Weights of a small masked image model.
Model: 48-pixel images, encoder norm layernorm, encoder activation squared_relu, encoder moe top_k, encoder num experts 16, encoder width 192, decoder layers 4.
Training: muon at rate 0.038, 10900 steps, batches of 128.
Rows from block 3 of the encoder of a small masked image model, named by matrix and row number. Rows with one number within an expert belong to one neuron, the router's apart. Each number is 50 + 12 x the weight over its row's rms, rounded and kept within 0 to 99. All counts start at 0. After the name is the row's rms in percent of the matrix's.
Before each expert's rows are labels from the 100 images, of 14976, where the router gives the expert most weight on average: "patch colour" is the nearest of a few named colours to the mean colour under the peak. Only what is clearly more common there than usual is listed. The data: microscope photos of single blood and bone marrow cells.
# router: router (encoder.blocks.3.mlp.router.weight, 16x192, trained with AdamW), inputs 0-95
# up: expert up (encoder.blocks.3.mlp.up, 16x48x192), inputs 0-95
# down: expert down (encoder.blocks.3.mlp.down, 16x192x48, transposed), outputs 0-95

# expert 4
patch colour: grey
router.4 081:52 69 59 53 50 74 52 64 48 59 57 46 49 53 51 62 52 59 24 29 43 55 40 25 64 41 51 62 46 47 49 32 68 49 60 44 39 49 46 41 45 36 76 26 49 37 57 34 51 54 64 43 54 37 32 41 49 69 36 54 37 56 64 69 43 48 51 57 56 30 41 66 31 70 54 70 51 52 53 50 47 55 60 55 46 64 26 40 51 61 69 65 36 59 38 47
up.0 088:61 70 36 52 38 56 24 50 59 43 46 47 32 52 37 33 44 48 60 43 62 48 59 35 70 58 60 70 36 34 45 70 53 28 60 50 28 49 38 49 64 52 56 51 76 48 41 41 43 53 62 40 51 34 57 61 43 39 73 47 61 38 44 45 62 32 33 66 66 29 27 63 41 48 69 44 39 43 47 39 45 56 52 49 46 41 42 46 57 41 55 54 49 33 50 51
down.0 097:49 62 48 24 42 53 56 51 55 44 57 59 51 52 58 69 50 44 56 49 45 48 61 49 50 52 83 59 45 46 56 58 56 46 50 42 40 72 27 50 49 48 64 30 33 42 45 46 53 50 42 40 53 63 65 51 56 54 50 44 66 35 24 38 49 75 54 55 47 66 82 56 62 33 51 59 50 43 56 51 36 64 49 54 48 42 44 13 54 52 49 39 44 31 47 42
up.1 011:66 51 36 51 59 52 60 39 48 47 26 53 30 42 60 55 47 70 56 75 47 48 39 68 57 77 42 61 40 40 34 56 17 58 63 50 20 54 60 45 25 55 62 52 50 61 44 80 52 48 56 42 30 73 40 35 48 48 55 40 38 62 56 28 50 37 45 65 51 62 55 67 60 63 67 58 79 57 40 33 56 42 63 47 52 66 57 42 40 44 63 62 50 45 55 84
down.1 008:80 43 45 40 61 66 37 61 51 58 43 50 57 53 43 50 45 55 50 46 42 52 50 43 62 55 47 59 65 48 39 47 34 68 54 51 51 52 44 40 47 63 49 39 47 52 45 57 61 56 59 52 60 80 74 51 56 71 32 44 37 50 39 37 59 53 50 56 55 66 36 45 47 51 47 48 57 45 51 02 47 44 45 37 40 37 58 51 36 49 45 55 53 40 35 54
up.2 011:41 57 67 39 31 37 80 75 34 59 44 47 54 51 58 20 57 52 51 30 38 43 44 70 47 61 63 38 30 71 49 32 35 55 63 56 35 54 45 26 58 44 62 47 57 58 44 50 37 79 53 63 70 24 58 37 36 44 68 41 43 61 62 44 42 34 56 45 56 61 27 50 27 59 73 60 58 62 56 59 62 41 40 39 59 44 67 52 56 47 57 44 57 53 70 60
down.2 011:45 77 48 79 43 71 37 63 56 38 47 55 49 65 39 59 69 62 43 41 45 53 50 44 49 37 32 36 42 64 58 43 56 48 61 37 58 55 50 59 61 50 54 51 67 48 57 52 51 25 53 46 51 69 50 33 56 47 49 68 55 63 29 50 42 54 57 51 44 54 64 48 69 48 50 48 51 71 57 32 51 42 46 42 52 41 34 68 36 48 48 54 67 47 46 52
up.3 140:46 64 40 30 59 62 66 32 51 56 39 52 54 36 44 61 44 55 43 79 57 48 49 58 36 53 40 63 66 39 41 48 57 44 27 51 26 54 46 54 59 44 58 54 37 39 36 78 54 52 61 42 34 45 67 60 39 57 57 45 37 27 37 53 47 66 40 41 20 65 64 53 58 47 32 51 53 48 25 47 59 48 56 56 49 38 44 41 60 56 62 34 35 47 35 29
down.3 137:67 53 51 75 54 53 49 52 41 42 48 49 50 59 52 41 50 59 44 53 58 45 49 45 49 42 85 58 36 44 51 51 34 35 50 47 44 24 54 55 45 53 71 47 39 44 47 65 50 48 49 41 49 78 51 58 63 30 22 30 79 48 53 52 44 30 48 42 50 47 43 50 46 38 42 62 51 49 44 13 68 61 47 36 49 65 54 32 45 49 36 50 45 47 39 57
up.4 053:48 66 46 44 26 48 36 55 39 39 71 36 57 64 56 47 48 49 36 44 42 56 51 41 57 49 63 38 54 66 56 64 59 43 64 40 65 45 50 49 40 37 39 38 54 53 41 59 47 53 55 44 58 62 43 58 41 63 51 41 44 43 51 62 61 35 42 32 51 62 52 48 59 48 31 55 27 41 65 55 42 49 51 53 44 65 43 46 57 64 42 49 52 63 73 76
down.4 039:34 69 48 41 43 46 37 60 56 29 51 37 45 69 46 72 41 39 50 54 55 57 51 47 45 47 36 43 43 75 61 53 66 40 37 34 50 41 44 62 55 49 40 43 31 47 58 68 50 52 54 46 47 37 53 49 53 53 31 77 66 60 39 26 50 52 55 44 46 74 75 50 45 40 74 42 42 50 48 53 67 56 57 52 50 33 53 73 45 58 35 46 57 52 62 57
up.5 063:49 48 62 55 44 41 43 43 59 49 54 55 57 43 63 48 71 65 48 59 54 35 64 46 43 55 48 46 55 47 51 30 34 80 62 46 61 38 49 50 17 79 44 44 51 52 54 62 31 33 62 67 41 40 73 49 46 47 55 26 51 69 44 43 54 73 61 71 34 65 51 75 45 69 30 45 48 57 43 74 53 38 47 50 60 49 65 41 40 49 29 48 68 55 50 48
down.5 066:60 50 49 31 47 57 54 62 46 42 43 40 47 47 25 48 48 34 62 36 62 51 82 47 65 54 34 46 48 81 68 67 43 38 45 38 52 67 60 56 67 47 48 54 45 61 69 29 58 56 48 48 33 83 24 49 55 32 36 56 50 34 20 76 49 40 52 54 48 33 58 74 34 39 84 64 61 46 37 73 40 35 46 49 46 48 47 47 39 50 42 66 48 59 28 44
up.6 008:61 57 54 62 49 70 53 51 53 24 30 61 23 33 42 44 64 50 53 58 51 68 44 60 53 54 42 50 22 53 57 38 37 32 40 63 64 67 56 42 52 35 93 60 69 51 25 48 49 57 51 70 60 32 74 75 63 58 65 56 57 65 54 31 45 48 58 41 42 40 50 41 48 47 53 48 54 37 52 55 52 75 61 64 60 33 34 72 44 32 61 39 42 40 46 56
down.6 009:43 52 53 44 62 54 32 42 45 49 60 65 60 67 60 46 42 33 44 52 53 71 45 49 45 47 59 53 34 41 47 45 41 57 53 56 37 44 43 42 76 54 50 49 79 76 83 44 34 55 52 49 43 76 48 50 30 66 45 57 48 46 36 47 70 52 42 40 51 37 35 62 34 29 34 65 52 48 45 45 51 36 51 55 55 66 41 54 44 46 47 46 45 22 64 53
up.8 140:66 55 62 31 68 66 44 46 56 47 56 54 54 30 59 61 50 37 32 35 47 67 55 35 56 47 65 47 33 48 48 53 61 72 30 52 37 62 26 50 64 50 63 43 65 42 43 35 53 35 48 50 48 80 36 55 50 46 42 65 46 48 50 81 59 83 53 57 65 36 55 57 36 52 67 49 50 52 44 67 50 42 49 51 55 34 48 50 38 49 38 23 38 47 35 50
down.8 137:47 39 48 74 38 54 43 52 37 66 54 55 52 42 42 47 48 53 55 49 53 52 53 48 30 50 57 42 39 46 67 57 41 46 41 45 41 44 47 84 48 43 46 43 67 48 65 53 43 48 46 43 49 72 00 59 52 27 57 53 57 90 47 66 31 56 52 46 53 68 52 49 44 43 42 40 41 63 52 32 68 69 45 47 54 20 52 67 53 42 50 48 51 53 49 45

# expert 13
patch colour: purple
router.13 082:37 48 39 76 45 67 50 36 33 45 75 59 45 40 21 62 58 34 27 41 59 52 50 40 32 41 59 31 46 63 35 41 65 43 38 58 41 26 38 56 47 63 43 55 35 47 55 54 36 40 49 56 54 29 45 35 64 48 36 62 60 41 57 62 32 26 60 23 55 45 59 57 61 47 49 41 61 43 57 42 66 55 35 30 35 51 38 39 53 46 45 58 66 73 42 26
up.1 057:38 41 53 63 51 53 43 44 38 60 36 55 38 52 56 52 43 48 64 48 68 58 58 70 53 61 32 53 32 44 51 34 68 45 48 20 54 43 74 50 33 67 74 57 37 40 62 52 48 39 37 58 55 24 61 45 62 56 49 45 51 47 66 27 44 31 33 51 45 58 39 41 21 58 52 50 69 43 59 43 43 45 70 58 54 32 13 58 50 60 59 46 36 54 51 53
down.1 055:56 55 53 39 46 56 42 53 54 44 65 70 51 41 55 28 59 52 71 39 58 36 50 55 51 39 55 42 45 39 66 69 41 57 35 36 41 60 51 41 62 59 66 09 72 26 56 55 45 51 46 61 39 41 44 61 49 25 33 66 48 43 14 60 78 74 54 88 52 32 61 70 37 13 62 48 47 46 32 37 30 52 50 50 56 61 46 45 53 43 51 71 54 41 26 60
up.2 111:42 63 42 61 55 53 64 37 68 48 43 50 67 59 53 55 46 59 38 33 55 40 54 50 48 63 39 56 67 59 38 55 67 35 48 39 61 48 59 42 41 20 47 51 62 55 49 56 48 56 49 51 36 27 49 50 53 50 42 46 42 58 53 36 41 20 39 48 43 60 67 46 48 43 40 49 56 63 42 56 48 53 52 60 22 41 44 54 55 79 27 49 46 51 45 76
down.2 120:59 59 50 52 33 47 42 45 46 45 49 48 51 57 34 45 47 54 42 47 51 80 53 46 49 54 00 49 50 57 65 44 34 54 38 36 57 49 52 55 47 42 57 51 65 54 47 74 51 49 51 48 69 46 48 52 48 41 21 37 27 79 40 33 64 31 47 67 56 75 56 30 49 49 77 45 58 65 48 51 58 44 53 52 49 50 50 99 70 51 45 54 50 50 51 40
up.3 074:57 63 41 71 51 45 57 45 67 59 40 54 45 70 56 22 51 51 46 63 63 59 38 58 33 50 40 47 23 50 59 48 65 27 41 47 72 56 51 41 49 28 52 69 35 45 45 51 50 58 54 38 79 27 55 61 49 59 63 67 61 43 44 59 63 63 40 33 42 63 36 62 50 33 28 55 50 39 55 57 52 52 52 50 28 59 41 34 46 48 43 46 55 65 45 34
down.3 069:45 50 43 27 62 49 47 55 66 35 49 56 49 38 61 47 55 47 57 51 59 28 62 51 65 46 40 36 64 24 46 59 44 73 46 58 43 80 48 36 53 61 47 57 58 35 44 77 52 51 45 38 54 58 39 46 58 67 52 33 46 35 51 45 68 88 48 60 49 58 61 50 37 37 45 72 62 40 56 48 23 39 41 49 47 32 41 61 60 44 56 49 42 09 60 42
up.4 064:54 51 47 46 55 62 57 47 59 48 29 49 62 46 47 52 63 51 59 54 45 34 65 38 55 49 39 54 44 40 45 31 44 43 59 43 59 44 60 62 42 33 53 69 51 59 34 56 50 52 74 59 51 60 56 42 39 40 42 48 54 30 58 43 57 36 45 71 32 66 53 45 66 46 37 57 51 45 52 54 53 69 80 52 45 50 55 55 30 49 55 41 47 77 64 24
down.4 065:48 39 44 32 42 50 48 71 61 56 35 60 44 50 53 66 53 48 44 48 51 36 55 43 67 39 66 51 39 46 65 45 61 43 49 50 55 44 48 69 52 56 70 67 54 43 70 55 57 60 47 51 70 52 88 46 44 53 39 49 28 62 39 18 83 74 56 65 52 56 39 50 51 60 45 59 51 56 43 71 41 44 50 46 53 48 26 62 44 50 51 59 46 37 37 37
up.5 171:55 53 55 59 55 48 57 63 45 59 35 41 35 38 64 50 42 20 29 47 55 54 52 42 31 52 62 38 33 55 45 34 74 35 36 59 48 65 32 44 64 33 41 38 48 47 42 43 50 42 49 53 49 18 42 53 49 34 52 74 40 49 48 57 58 59 49 41 72 44 38 44 39 63 57 55 56 51 56 36 61 51 39 54 62 33 39 51 46 42 29 38 62 40 66 63
down.5 196:63 70 50 44 48 54 42 53 58 64 45 54 48 60 53 28 52 52 64 43 64 41 48 47 59 58 36 55 32 59 55 51 76 50 57 52 59 46 50 52 54 50 58 30 27 53 44 32 53 48 45 55 51 51 91 52 46 62 47 38 42 32 45 33 62 99 61 57 55 28 27 40 50 24 40 44 48 53 53 53 49 42 55 52 54 20 47 71 52 52 42 52 52 59 66 60
up.6 170:64 26 67 51 59 73 54 56 38 47 40 48 34 46 38 36 57 61 67 26 51 71 43 57 59 44 52 47 43 54 56 69 61 55 23 57 36 46 62 55 45 46 40 71 33 61 43 40 54 48 34 61 61 48 57 63 54 66 38 48 40 61 74 61 42 35 55 60 76 63 49 50 48 49 12 54 63 39 45 48 34 43 60 30 49 59 18 54 65 48 47 42 57 43 41 53
down.6 168:40 61 51 04 38 54 54 41 66 28 45 60 50 43 54 81 51 54 43 52 44 43 40 56 57 58 61 59 51 53 38 59 54 47 47 56 41 45 54 49 38 60 57 79 48 43 54 57 50 61 51 50 56 63 99 32 54 65 32 58 24 62 26 54 41 23 50 81 45 67 67 49 56 47 61 40 59 42 56 21 58 48 53 66 47 53 40 31 53 53 49 59 52 30 57 39
up.8 159:48 31 42 70 47 44 61 43 44 53 37 44 51 38 64 53 35 51 30 41 55 33 46 49 47 55 59 23 49 43 46 53 63 60 56 67 52 27 35 41 46 48 51 51 49 33 50 46 67 46 47 45 69 59 42 51 44 53 44 54 45 46 54 46 38 57 49 41 76 39 60 34 56 54 39 50 34 57 47 47 47 36 45 37 50 48 70 54 60 49 53 61 36 62 39 73
down.8 155:40 55 54 41 20 49 47 35 49 65 49 37 46 59 58 71 50 38 47 50 41 75 38 53 48 53 56 40 59 36 47 65 19 67 47 62 39 97 37 45 61 54 46 35 64 50 51 80 50 50 53 42 50 45 65 57 43 59 39 59 25 56 31 50 49 59 58 43 56 71 54 55 46 56 55 72 62 56 44 48 57 54 53 51 55 64 65 38 41 50 34 52 47 42 69 47
up.9 156:59 72 47 32 50 54 33 46 52 45 69 45 40 58 70 70 45 42 29 74 53 45 54 68 29 58 49 63 66 53 65 38 58 72 64 59 49 37 36 51 27 65 60 47 46 33 56 61 57 26 85 42 37 56 31 36 30 61 49 47 60 60 52 31 58 31 38 60 46 72 56 46 65 48 63 40 41 57 38 39 43 48 51 43 43 44 58 43 41 41 48 43 62 58 44 67
down.9 151:48 30 48 58 37 47 47 37 52 25 55 62 50 25 55 45 47 56 57 53 59 54 61 54 49 48 47 46 53 53 38 59 81 68 57 57 46 39 54 35 48 51 20 58 64 54 51 16 47 46 47 60 31 45 35 52 47 30 48 65 43 35 45 42 46 82 52 52 51 42 36 62 50 66 43 37 50 65 46 49 55 59 40 44 52 61 67 22 57 52 52 54 49 79 44 42

# expert 11
patch colour: grey
router.11 085:42 35 56 31 51 47 62 66 36 48 40 55 54 58 45 50 40 55 51 64 57 39 54 39 59 45 43 48 58 49 54 40 41 47 57 68 41 58 41 48 44 51 55 44 55 48 77 52 85 51 40 31 43 56 43 69 55 33 35 42 56 36 28 56 38 45 44 60 64 64 68 57 39 41 56 66 45 46 79 33 65 68 43 71 29 63 46 54 56 32 36 53 44 49 67 63
up.0 047:62 38 75 52 36 51 52 45 34 52 73 50 66 51 41 50 42 58 58 47 66 34 65 66 49 49 31 70 60 62 65 50 58 52 52 43 51 44 43 34 42 50 78 62 51 51 57 44 43 42 57 41 59 43 27 61 61 57 53 58 64 52 63 45 62 57 51 45 44 52 51 47 63 61 36 47 57 42 30 95 48 46 60 49 49 77 59 79 37 50 37 60 39 74 37 47
down.0 040:45 53 41 52 69 38 49 42 45 25 58 63 36 32 26 46 53 50 61 47 37 71 70 27 61 43 68 47 37 46 37 58 67 50 41 46 39 52 74 55 35 28 51 67 57 52 57 46 48 34 52 71 63 57 60 50 65 58 55 39 60 49 36 62 57 59 48 54 45 66 52 53 58 58 54 68 50 66 43 27 56 47 57 37 44 49 41 42 29 48 63 62 41 66 42 38
up.1 048:71 54 53 66 51 53 43 51 51 57 40 39 58 55 47 40 43 76 37 46 23 43 42 63 49 49 21 56 43 55 27 44 69 37 63 60 54 50 46 40 47 45 37 53 37 62 34 61 55 43 67 56 42 05 17 48 56 42 75 56 52 27 38 50 59 31 66 55 58 50 30 52 65 42 55 48 50 40 38 45 47 46 51 55 69 74 48 57 50 54 56 38 46 66 51 45
down.1 050:48 40 54 62 48 45 53 39 56 55 28 75 37 45 42 35 53 57 58 38 40 39 37 42 59 67 48 43 52 49 38 56 65 59 52 49 44 39 33 55 30 45 59 45 83 50 56 51 50 71 41 37 58 53 59 42 52 46 61 37 33 45 47 43 44 39 58 18 56 36 37 52 66 34 45 64 56 42 35 40 71 52 56 60 52 48 63 57 47 29 49 46 41 47 28 55
up.2 081:59 46 57 71 31 47 54 43 44 34 53 39 54 47 30 64 55 34 57 56 45 46 45 74 49 41 70 40 35 49 50 30 55 54 65 54 52 60 76 58 38 59 77 64 56 56 56 49 46 45 60 51 42 32 31 56 35 39 47 30 54 48 47 40 52 48 51 47 47 52 54 52 40 51 53 45 56 54 42 55 40 46 61 52 38 45 72 65 43 64 51 64 26 43 34 81
down.2 049:62 43 62 34 57 67 44 47 66 48 43 55 60 45 45 61 53 41 34 46 48 53 46 47 40 31 59 57 56 48 42 40 61 43 55 44 38 61 42 51 63 70 57 47 52 48 42 31 67 37 66 54 43 76 69 42 52 35 29 56 54 41 27 70 35 30 57 39 55 58 49 38 48 35 50 32 52 72 41 37 57 50 52 35 62 39 66 64 57 54 65 50 52 24 48 43
up.3 063:53 52 49 69 50 62 37 67 29 51 54 37 40 75 60 43 43 50 59 49 44 53 44 45 47 57 46 54 39 61 52 49 75 53 47 62 50 44 52 45 55 30 26 58 38 42 50 35 56 37 62 41 51 12 43 49 58 49 47 53 63 60 62 39 43 44 50 64 40 61 54 53 65 43 36 58 39 41 52 51 52 48 61 56 52 64 33 54 65 32 73 40 45 56 49 62
down.3 051:47 48 55 37 59 49 49 40 70 31 76 52 56 45 37 60 67 30 56 62 54 66 53 56 51 67 56 57 51 33 41 62 56 76 48 31 56 55 49 47 39 33 73 73 73 44 75 42 58 35 61 57 51 62 79 39 43 60 57 44 48 44 64 76 32 52 47 60 57 76 67 42 33 66 51 57 38 33 59 57 53 51 62 51 52 48 60 50 38 46 49 43 47 42 38 56
up.4 032:55 75 46 71 59 55 38 34 59 52 58 51 52 48 60 48 20 48 40 59 58 72 43 57 63 50 34 66 53 60 35 55 33 52 50 55 30 47 33 25 60 36 30 43 43 43 19 42 67 44 52 36 78 29 38 47 45 45 60 46 57 65 42 67 31 33 53 52 59 53 40 70 58 64 44 49 52 36 50 65 52 62 35 46 48 53 51 30 62 54 44 54 62 30 58 24
down.4 017:45 48 46 62 37 54 47 65 51 53 59 45 42 46 38 57 50 59 62 53 46 64 45 56 51 31 58 48 42 62 55 49 41 41 44 31 27 50 66 35 63 52 56 41 27 52 40 58 62 51 56 39 45 31 21 42 45 43 34 53 45 51 36 86 48 29 68 38 43 49 72 65 45 26 41 53 57 54 55 45 33 52 56 59 56 59 39 46 51 57 42 25 57 50 57 54
up.5 159:57 67 54 56 39 60 48 45 43 50 66 50 60 49 63 59 67 48 54 47 46 47 47 41 48 58 32 52 63 38 59 51 45 42 73 50 53 29 35 50 49 58 53 30 42 46 54 60 63 46 44 40 39 39 51 55 44 55 55 50 54 41 44 29 62 21 43 64 36 52 52 55 65 47 54 28 26 48 51 66 45 75 49 55 36 48 60 36 62 60 58 16 40 79 58 00
down.5 145:30 54 45 38 61 48 45 54 52 45 43 49 49 53 43 31 48 42 49 60 24 53 33 52 42 42 63 44 47 53 46 31 45 64 45 45 48 59 53 80 50 49 42 74 46 34 63 40 42 41 43 49 44 91 73 47 45 53 41 44 42 52 43 80 52 90 66 38 45 55 59 46 49 54 40 58 44 64 50 64 57 47 49 55 49 63 52 46 45 54 43 42 46 49 57 46
up.6 022:44 61 52 50 55 75 40 59 42 55 60 62 53 33 61 58 49 48 22 56 63 48 56 50 55 53 48 69 71 54 60 45 46 61 57 47 49 21 53 45 37 33 65 38 35 50 48 48 33 53 43 47 45 60 37 62 74 46 44 31 60 56 33 50 46 49 39 44 36 76 40 54 55 60 31 31 48 57 58 38 48 40 49 50 52 57 60 80 51 47 53 61 50 59 30 50
down.6 017:50 32 58 46 24 53 53 55 58 35 51 50 55 41 27 50 45 53 43 41 45 41 28 46 74 33 53 48 46 61 44 62 56 49 36 38 63 44 64 70 25 53 61 83 59 69 48 46 67 73 39 38 45 30 45 59 42 55 54 47 42 48 49 68 65 43 52 57 51 60 70 42 49 53 58 22 30 48 53 55 44 45 63 49 61 22 62 62 77 52 49 58 47 21 30 64
up.7 031:43 55 39 46 42 38 59 40 38 39 37 45 54 59 53 39 49 62 47 75 58 59 41 71 20 79 46 40 46 64 47 46 50 57 54 52 42 68 58 52 48 33 59 69 32 50 43 70 49 49 27 44 65 38 57 54 69 63 60 52 67 26 52 29 57 47 65 41 35 26 43 32 45 59 66 28 65 21 48 58 52 45 56 33 40 44 55 61 69 33 24 70 54 57 43 61
down.7 038:65 49 37 67 60 49 43 46 57 47 56 60 39 78 42 38 53 47 55 25 52 62 40 51 60 56 51 55 68 58 28 38 55 51 57 71 40 54 50 57 65 39 37 60 53 47 48 23 56 18 68 42 68 49 73 25 53 50 36 40 75 58 45 38 40 33 23 58 45 39 59 54 72 39 53 49 52 63 45 55 52 61 76 78 56 34 48 37 50 66 52 36 36 55 42 37

# expert 12
patch colour: grey
router.12 121:51 46 49 56 48 42 46 72 29 46 36 67 50 66 48 26 72 70 83 49 47 52 46 29 76 49 45 39 69 53 37 38 36 53 46 40 48 47 42 45 60 46 55 41 65 78 42 54 69 53 36 35 43 40 35 81 58 44 58 45 55 42 55 38 49 36 42 53 69 42 63 50 49 44 34 42 50 63 48 67 40 58 52 57 53 49 54 54 31 70 47 23 47 47 59 38
up.0 137:60 54 62 67 78 39 65 49 37 72 40 54 37 73 52 23 48 49 55 38 30 65 36 43 65 47 39 58 62 44 60 46 42 62 50 66 55 38 50 34 42 45 35 40 46 62 38 50 61 49 60 46 71 63 61 51 57 66 57 52 47 42 51 43 52 40 31 62 46 57 39 49 73 61 47 52 39 39 61 40 29 43 50 45 53 54 33 57 48 45 61 31 76 63 42 51
down.0 134:32 41 52 45 47 55 52 49 61 46 53 49 48 38 50 42 50 54 46 50 52 53 54 62 41 46 48 51 73 67 51 59 61 44 45 54 55 63 58 52 61 54 25 74 47 60 64 50 47 54 52 60 46 98 17 55 53 54 33 60 46 32 54 34 49 50 52 48 52 58 28 71 37 59 70 34 48 61 52 47 42 54 48 40 47 32 54 47 46 40 57 69 51 40 47 59
up.3 148:37 46 54 24 45 52 61 61 39 49 52 41 79 45 47 67 59 44 62 62 39 50 52 65 50 47 44 56 68 59 47 46 52 43 42 44 61 66 54 73 41 53 48 50 53 53 55 43 49 66 51 50 34 81 46 67 60 36 58 47 51 40 36 54 48 44 41 53 11 54 77 75 41 49 42 36 36 57 34 60 42 61 51 60 37 42 58 50 62 60 44 59 17 36 64 15
down.3 138:47 51 48 32 50 48 60 49 48 42 54 58 54 29 56 80 48 57 56 55 49 59 60 51 49 52 45 46 51 68 47 42 52 41 49 25 36 99 45 68 53 50 31 67 06 42 46 70 52 46 53 49 50 18 48 30 47 41 35 29 43 41 67 47 27 56 44 72 45 38 56 65 50 72 49 29 33 52 48 69 49 51 46 42 42 67 47 63 55 58 45 39 49 58 57 51
up.4 160:52 63 51 54 31 69 56 49 54 69 44 49 49 68 54 50 51 17 44 47 59 56 54 50 50 47 62 48 49 72 48 58 39 60 61 57 52 33 40 63 60 49 67 43 30 48 51 59 65 61 45 41 65 27 23 60 37 53 60 43 54 32 57 47 41 52 45 62 59 41 48 36 43 57 53 54 26 32 61 72 26 48 49 62 48 59 42 47 60 37 45 39 46 51 54 00
down.4 150:43 43 48 37 42 51 62 54 46 56 53 49 53 44 53 90 54 42 42 40 53 73 53 50 43 50 31 41 45 42 45 38 20 29 50 48 41 36 51 37 53 54 89 53 47 34 46 71 55 53 54 46 53 54 36 46 56 37 44 36 88 60 55 71 40 72 56 35 50 41 30 35 40 41 45 64 66 71 47 64 23 59 53 49 50 20 63 60 41 48 51 50 48 40 42 51
up.5 137:51 60 54 62 40 60 51 48 31 47 46 60 33 65 47 29 49 52 56 60 36 59 59 50 79 44 63 42 46 48 51 69 41 57 63 51 41 38 56 59 70 44 57 24 47 68 39 65 48 61 50 50 63 41 52 76 56 43 34 41 59 45 40 62 43 47 28 67 49 50 67 55 57 52 24 54 46 53 44 53 31 51 52 47 54 75 15 46 62 70 51 27 50 50 50 31
down.5 144:57 49 51 30 65 57 35 59 57 64 55 41 52 53 54 60 50 51 42 49 46 32 61 54 46 55 53 52 37 46 56 53 58 21 49 42 45 42 47 69 62 55 25 83 31 32 55 47 49 54 50 45 60 60 89 39 39 51 53 49 31 36 46 52 63 23 48 57 49 70 40 64 47 63 56 42 42 53 54 71 29 64 51 33 56 65 46 42 54 49 47 43 52 47 62 41
up.6 009:57 55 48 60 60 28 43 48 66 52 61 53 63 23 52 78 48 38 56 49 34 54 35 23 61 55 67 48 64 40 54 56 25 62 51 71 44 30 59 50 44 44 32 29 37 45 60 46 36 43 59 71 58 63 45 58 62 43 66 41 44 25 37 61 68 58 58 50 44 53 50 50 46 50 55 28 53 65 66 26 60 63 56 23 38 50 67 36 52 65 41 66 42 56 32 59
down.6 007:41 54 38 40 50 58 43 34 70 46 52 51 49 74 36 58 55 65 42 58 54 35 45 34 62 41 60 52 46 32 54 78 59 36 45 55 46 50 66 56 58 68 53 62 40 52 41 77 29 56 67 59 41 56 61 54 57 48 29 61 51 54 77 41 51 40 47 50 38 31 48 42 44 42 62 28 44 35 48 43 46 69 62 71 49 42 67 59 50 29 70 46 56 50 55 70
up.7 032:55 36 39 84 36 41 61 39 37 41 32 62 49 39 32 39 34 61 30 46 56 62 54 40 73 53 59 42 24 48 51 69 65 58 46 65 46 39 48 46 40 58 58 41 54 80 43 61 35 48 64 48 58 63 34 50 45 38 66 43 68 44 33 55 56 67 43 56 58 21 34 45 47 51 57 30 61 45 47 33 58 38 58 68 58 40 52 47 53 63 36 59 45 57 67 87
down.7 031:52 62 47 38 53 50 60 42 65 48 42 49 55 40 51 73 60 55 43 45 56 62 68 45 51 49 40 71 60 60 64 54 48 28 56 34 46 09 52 37 53 33 81 64 59 43 54 55 56 54 54 54 52 60 55 54 54 39 53 53 60 18 61 73 32 31 57 47 41 17 28 42 44 47 52 57 42 41 57 33 76 48 58 69 49 25 53 69 52 41 44 61 55 36 46 63
up.9 017:37 35 53 34 23 45 49 34 24 35 68 47 55 58 41 59 42 44 35 42 47 51 51 47 59 38 69 57 53 48 56 67 44 55 70 70 61 32 47 50 58 47 73 28 54 54 52 42 43 49 54 64 41 70 48 51 62 43 63 55 72 55 49 40 54 55 47 65 34 37 60 62 44 40 57 70 43 45 51 31 33 44 48 69 47 61 51 65 49 52 49 52 63 34 45 48
down.9 016:49 58 49 52 51 51 43 57 69 56 47 55 52 62 59 46 42 53 20 67 45 40 49 43 52 53 56 28 42 33 33 47 73 43 55 56 44 56 48 56 44 40 21 37 48 44 47 61 54 56 47 51 58 51 65 46 37 62 47 56 39 63 71 53 42 24 57 42 57 63 60 50 51 62 50 44 31 60 66 30 46 48 56 63 49 50 52 25 72 60 50 39 58 81 63 61
up.12 131:44 64 49 59 37 37 51 26 42 56 48 32 62 55 40 64 52 61 58 53 62 51 55 55 37 69 50 54 53 51 61 51 40 63 48 59 55 57 42 51 47 51 48 51 44 58 54 79 64 50 37 52 44 85 31 71 60 47 41 63 42 51 48 44 44 45 50 59 47 41 60 50 43 57 85 41 40 37 46 37 48 48 36 56 61 45 59 70 61 35 52 67 48 64 58 80
down.12 127:43 50 51 65 35 45 53 29 36 64 44 57 40 60 63 53 50 52 55 55 61 62 56 53 49 50 23 63 50 54 49 56 23 32 48 39 56 53 49 36 52 26 52 60 66 61 24 54 50 47 56 50 70 70 22 52 53 31 56 63 41 76 46 60 37 62 52 07 54 59 53 65 46 61 48 29 43 62 48 26 52 60 55 37 53 21 53 29 55 46 54 44 51 42 51 56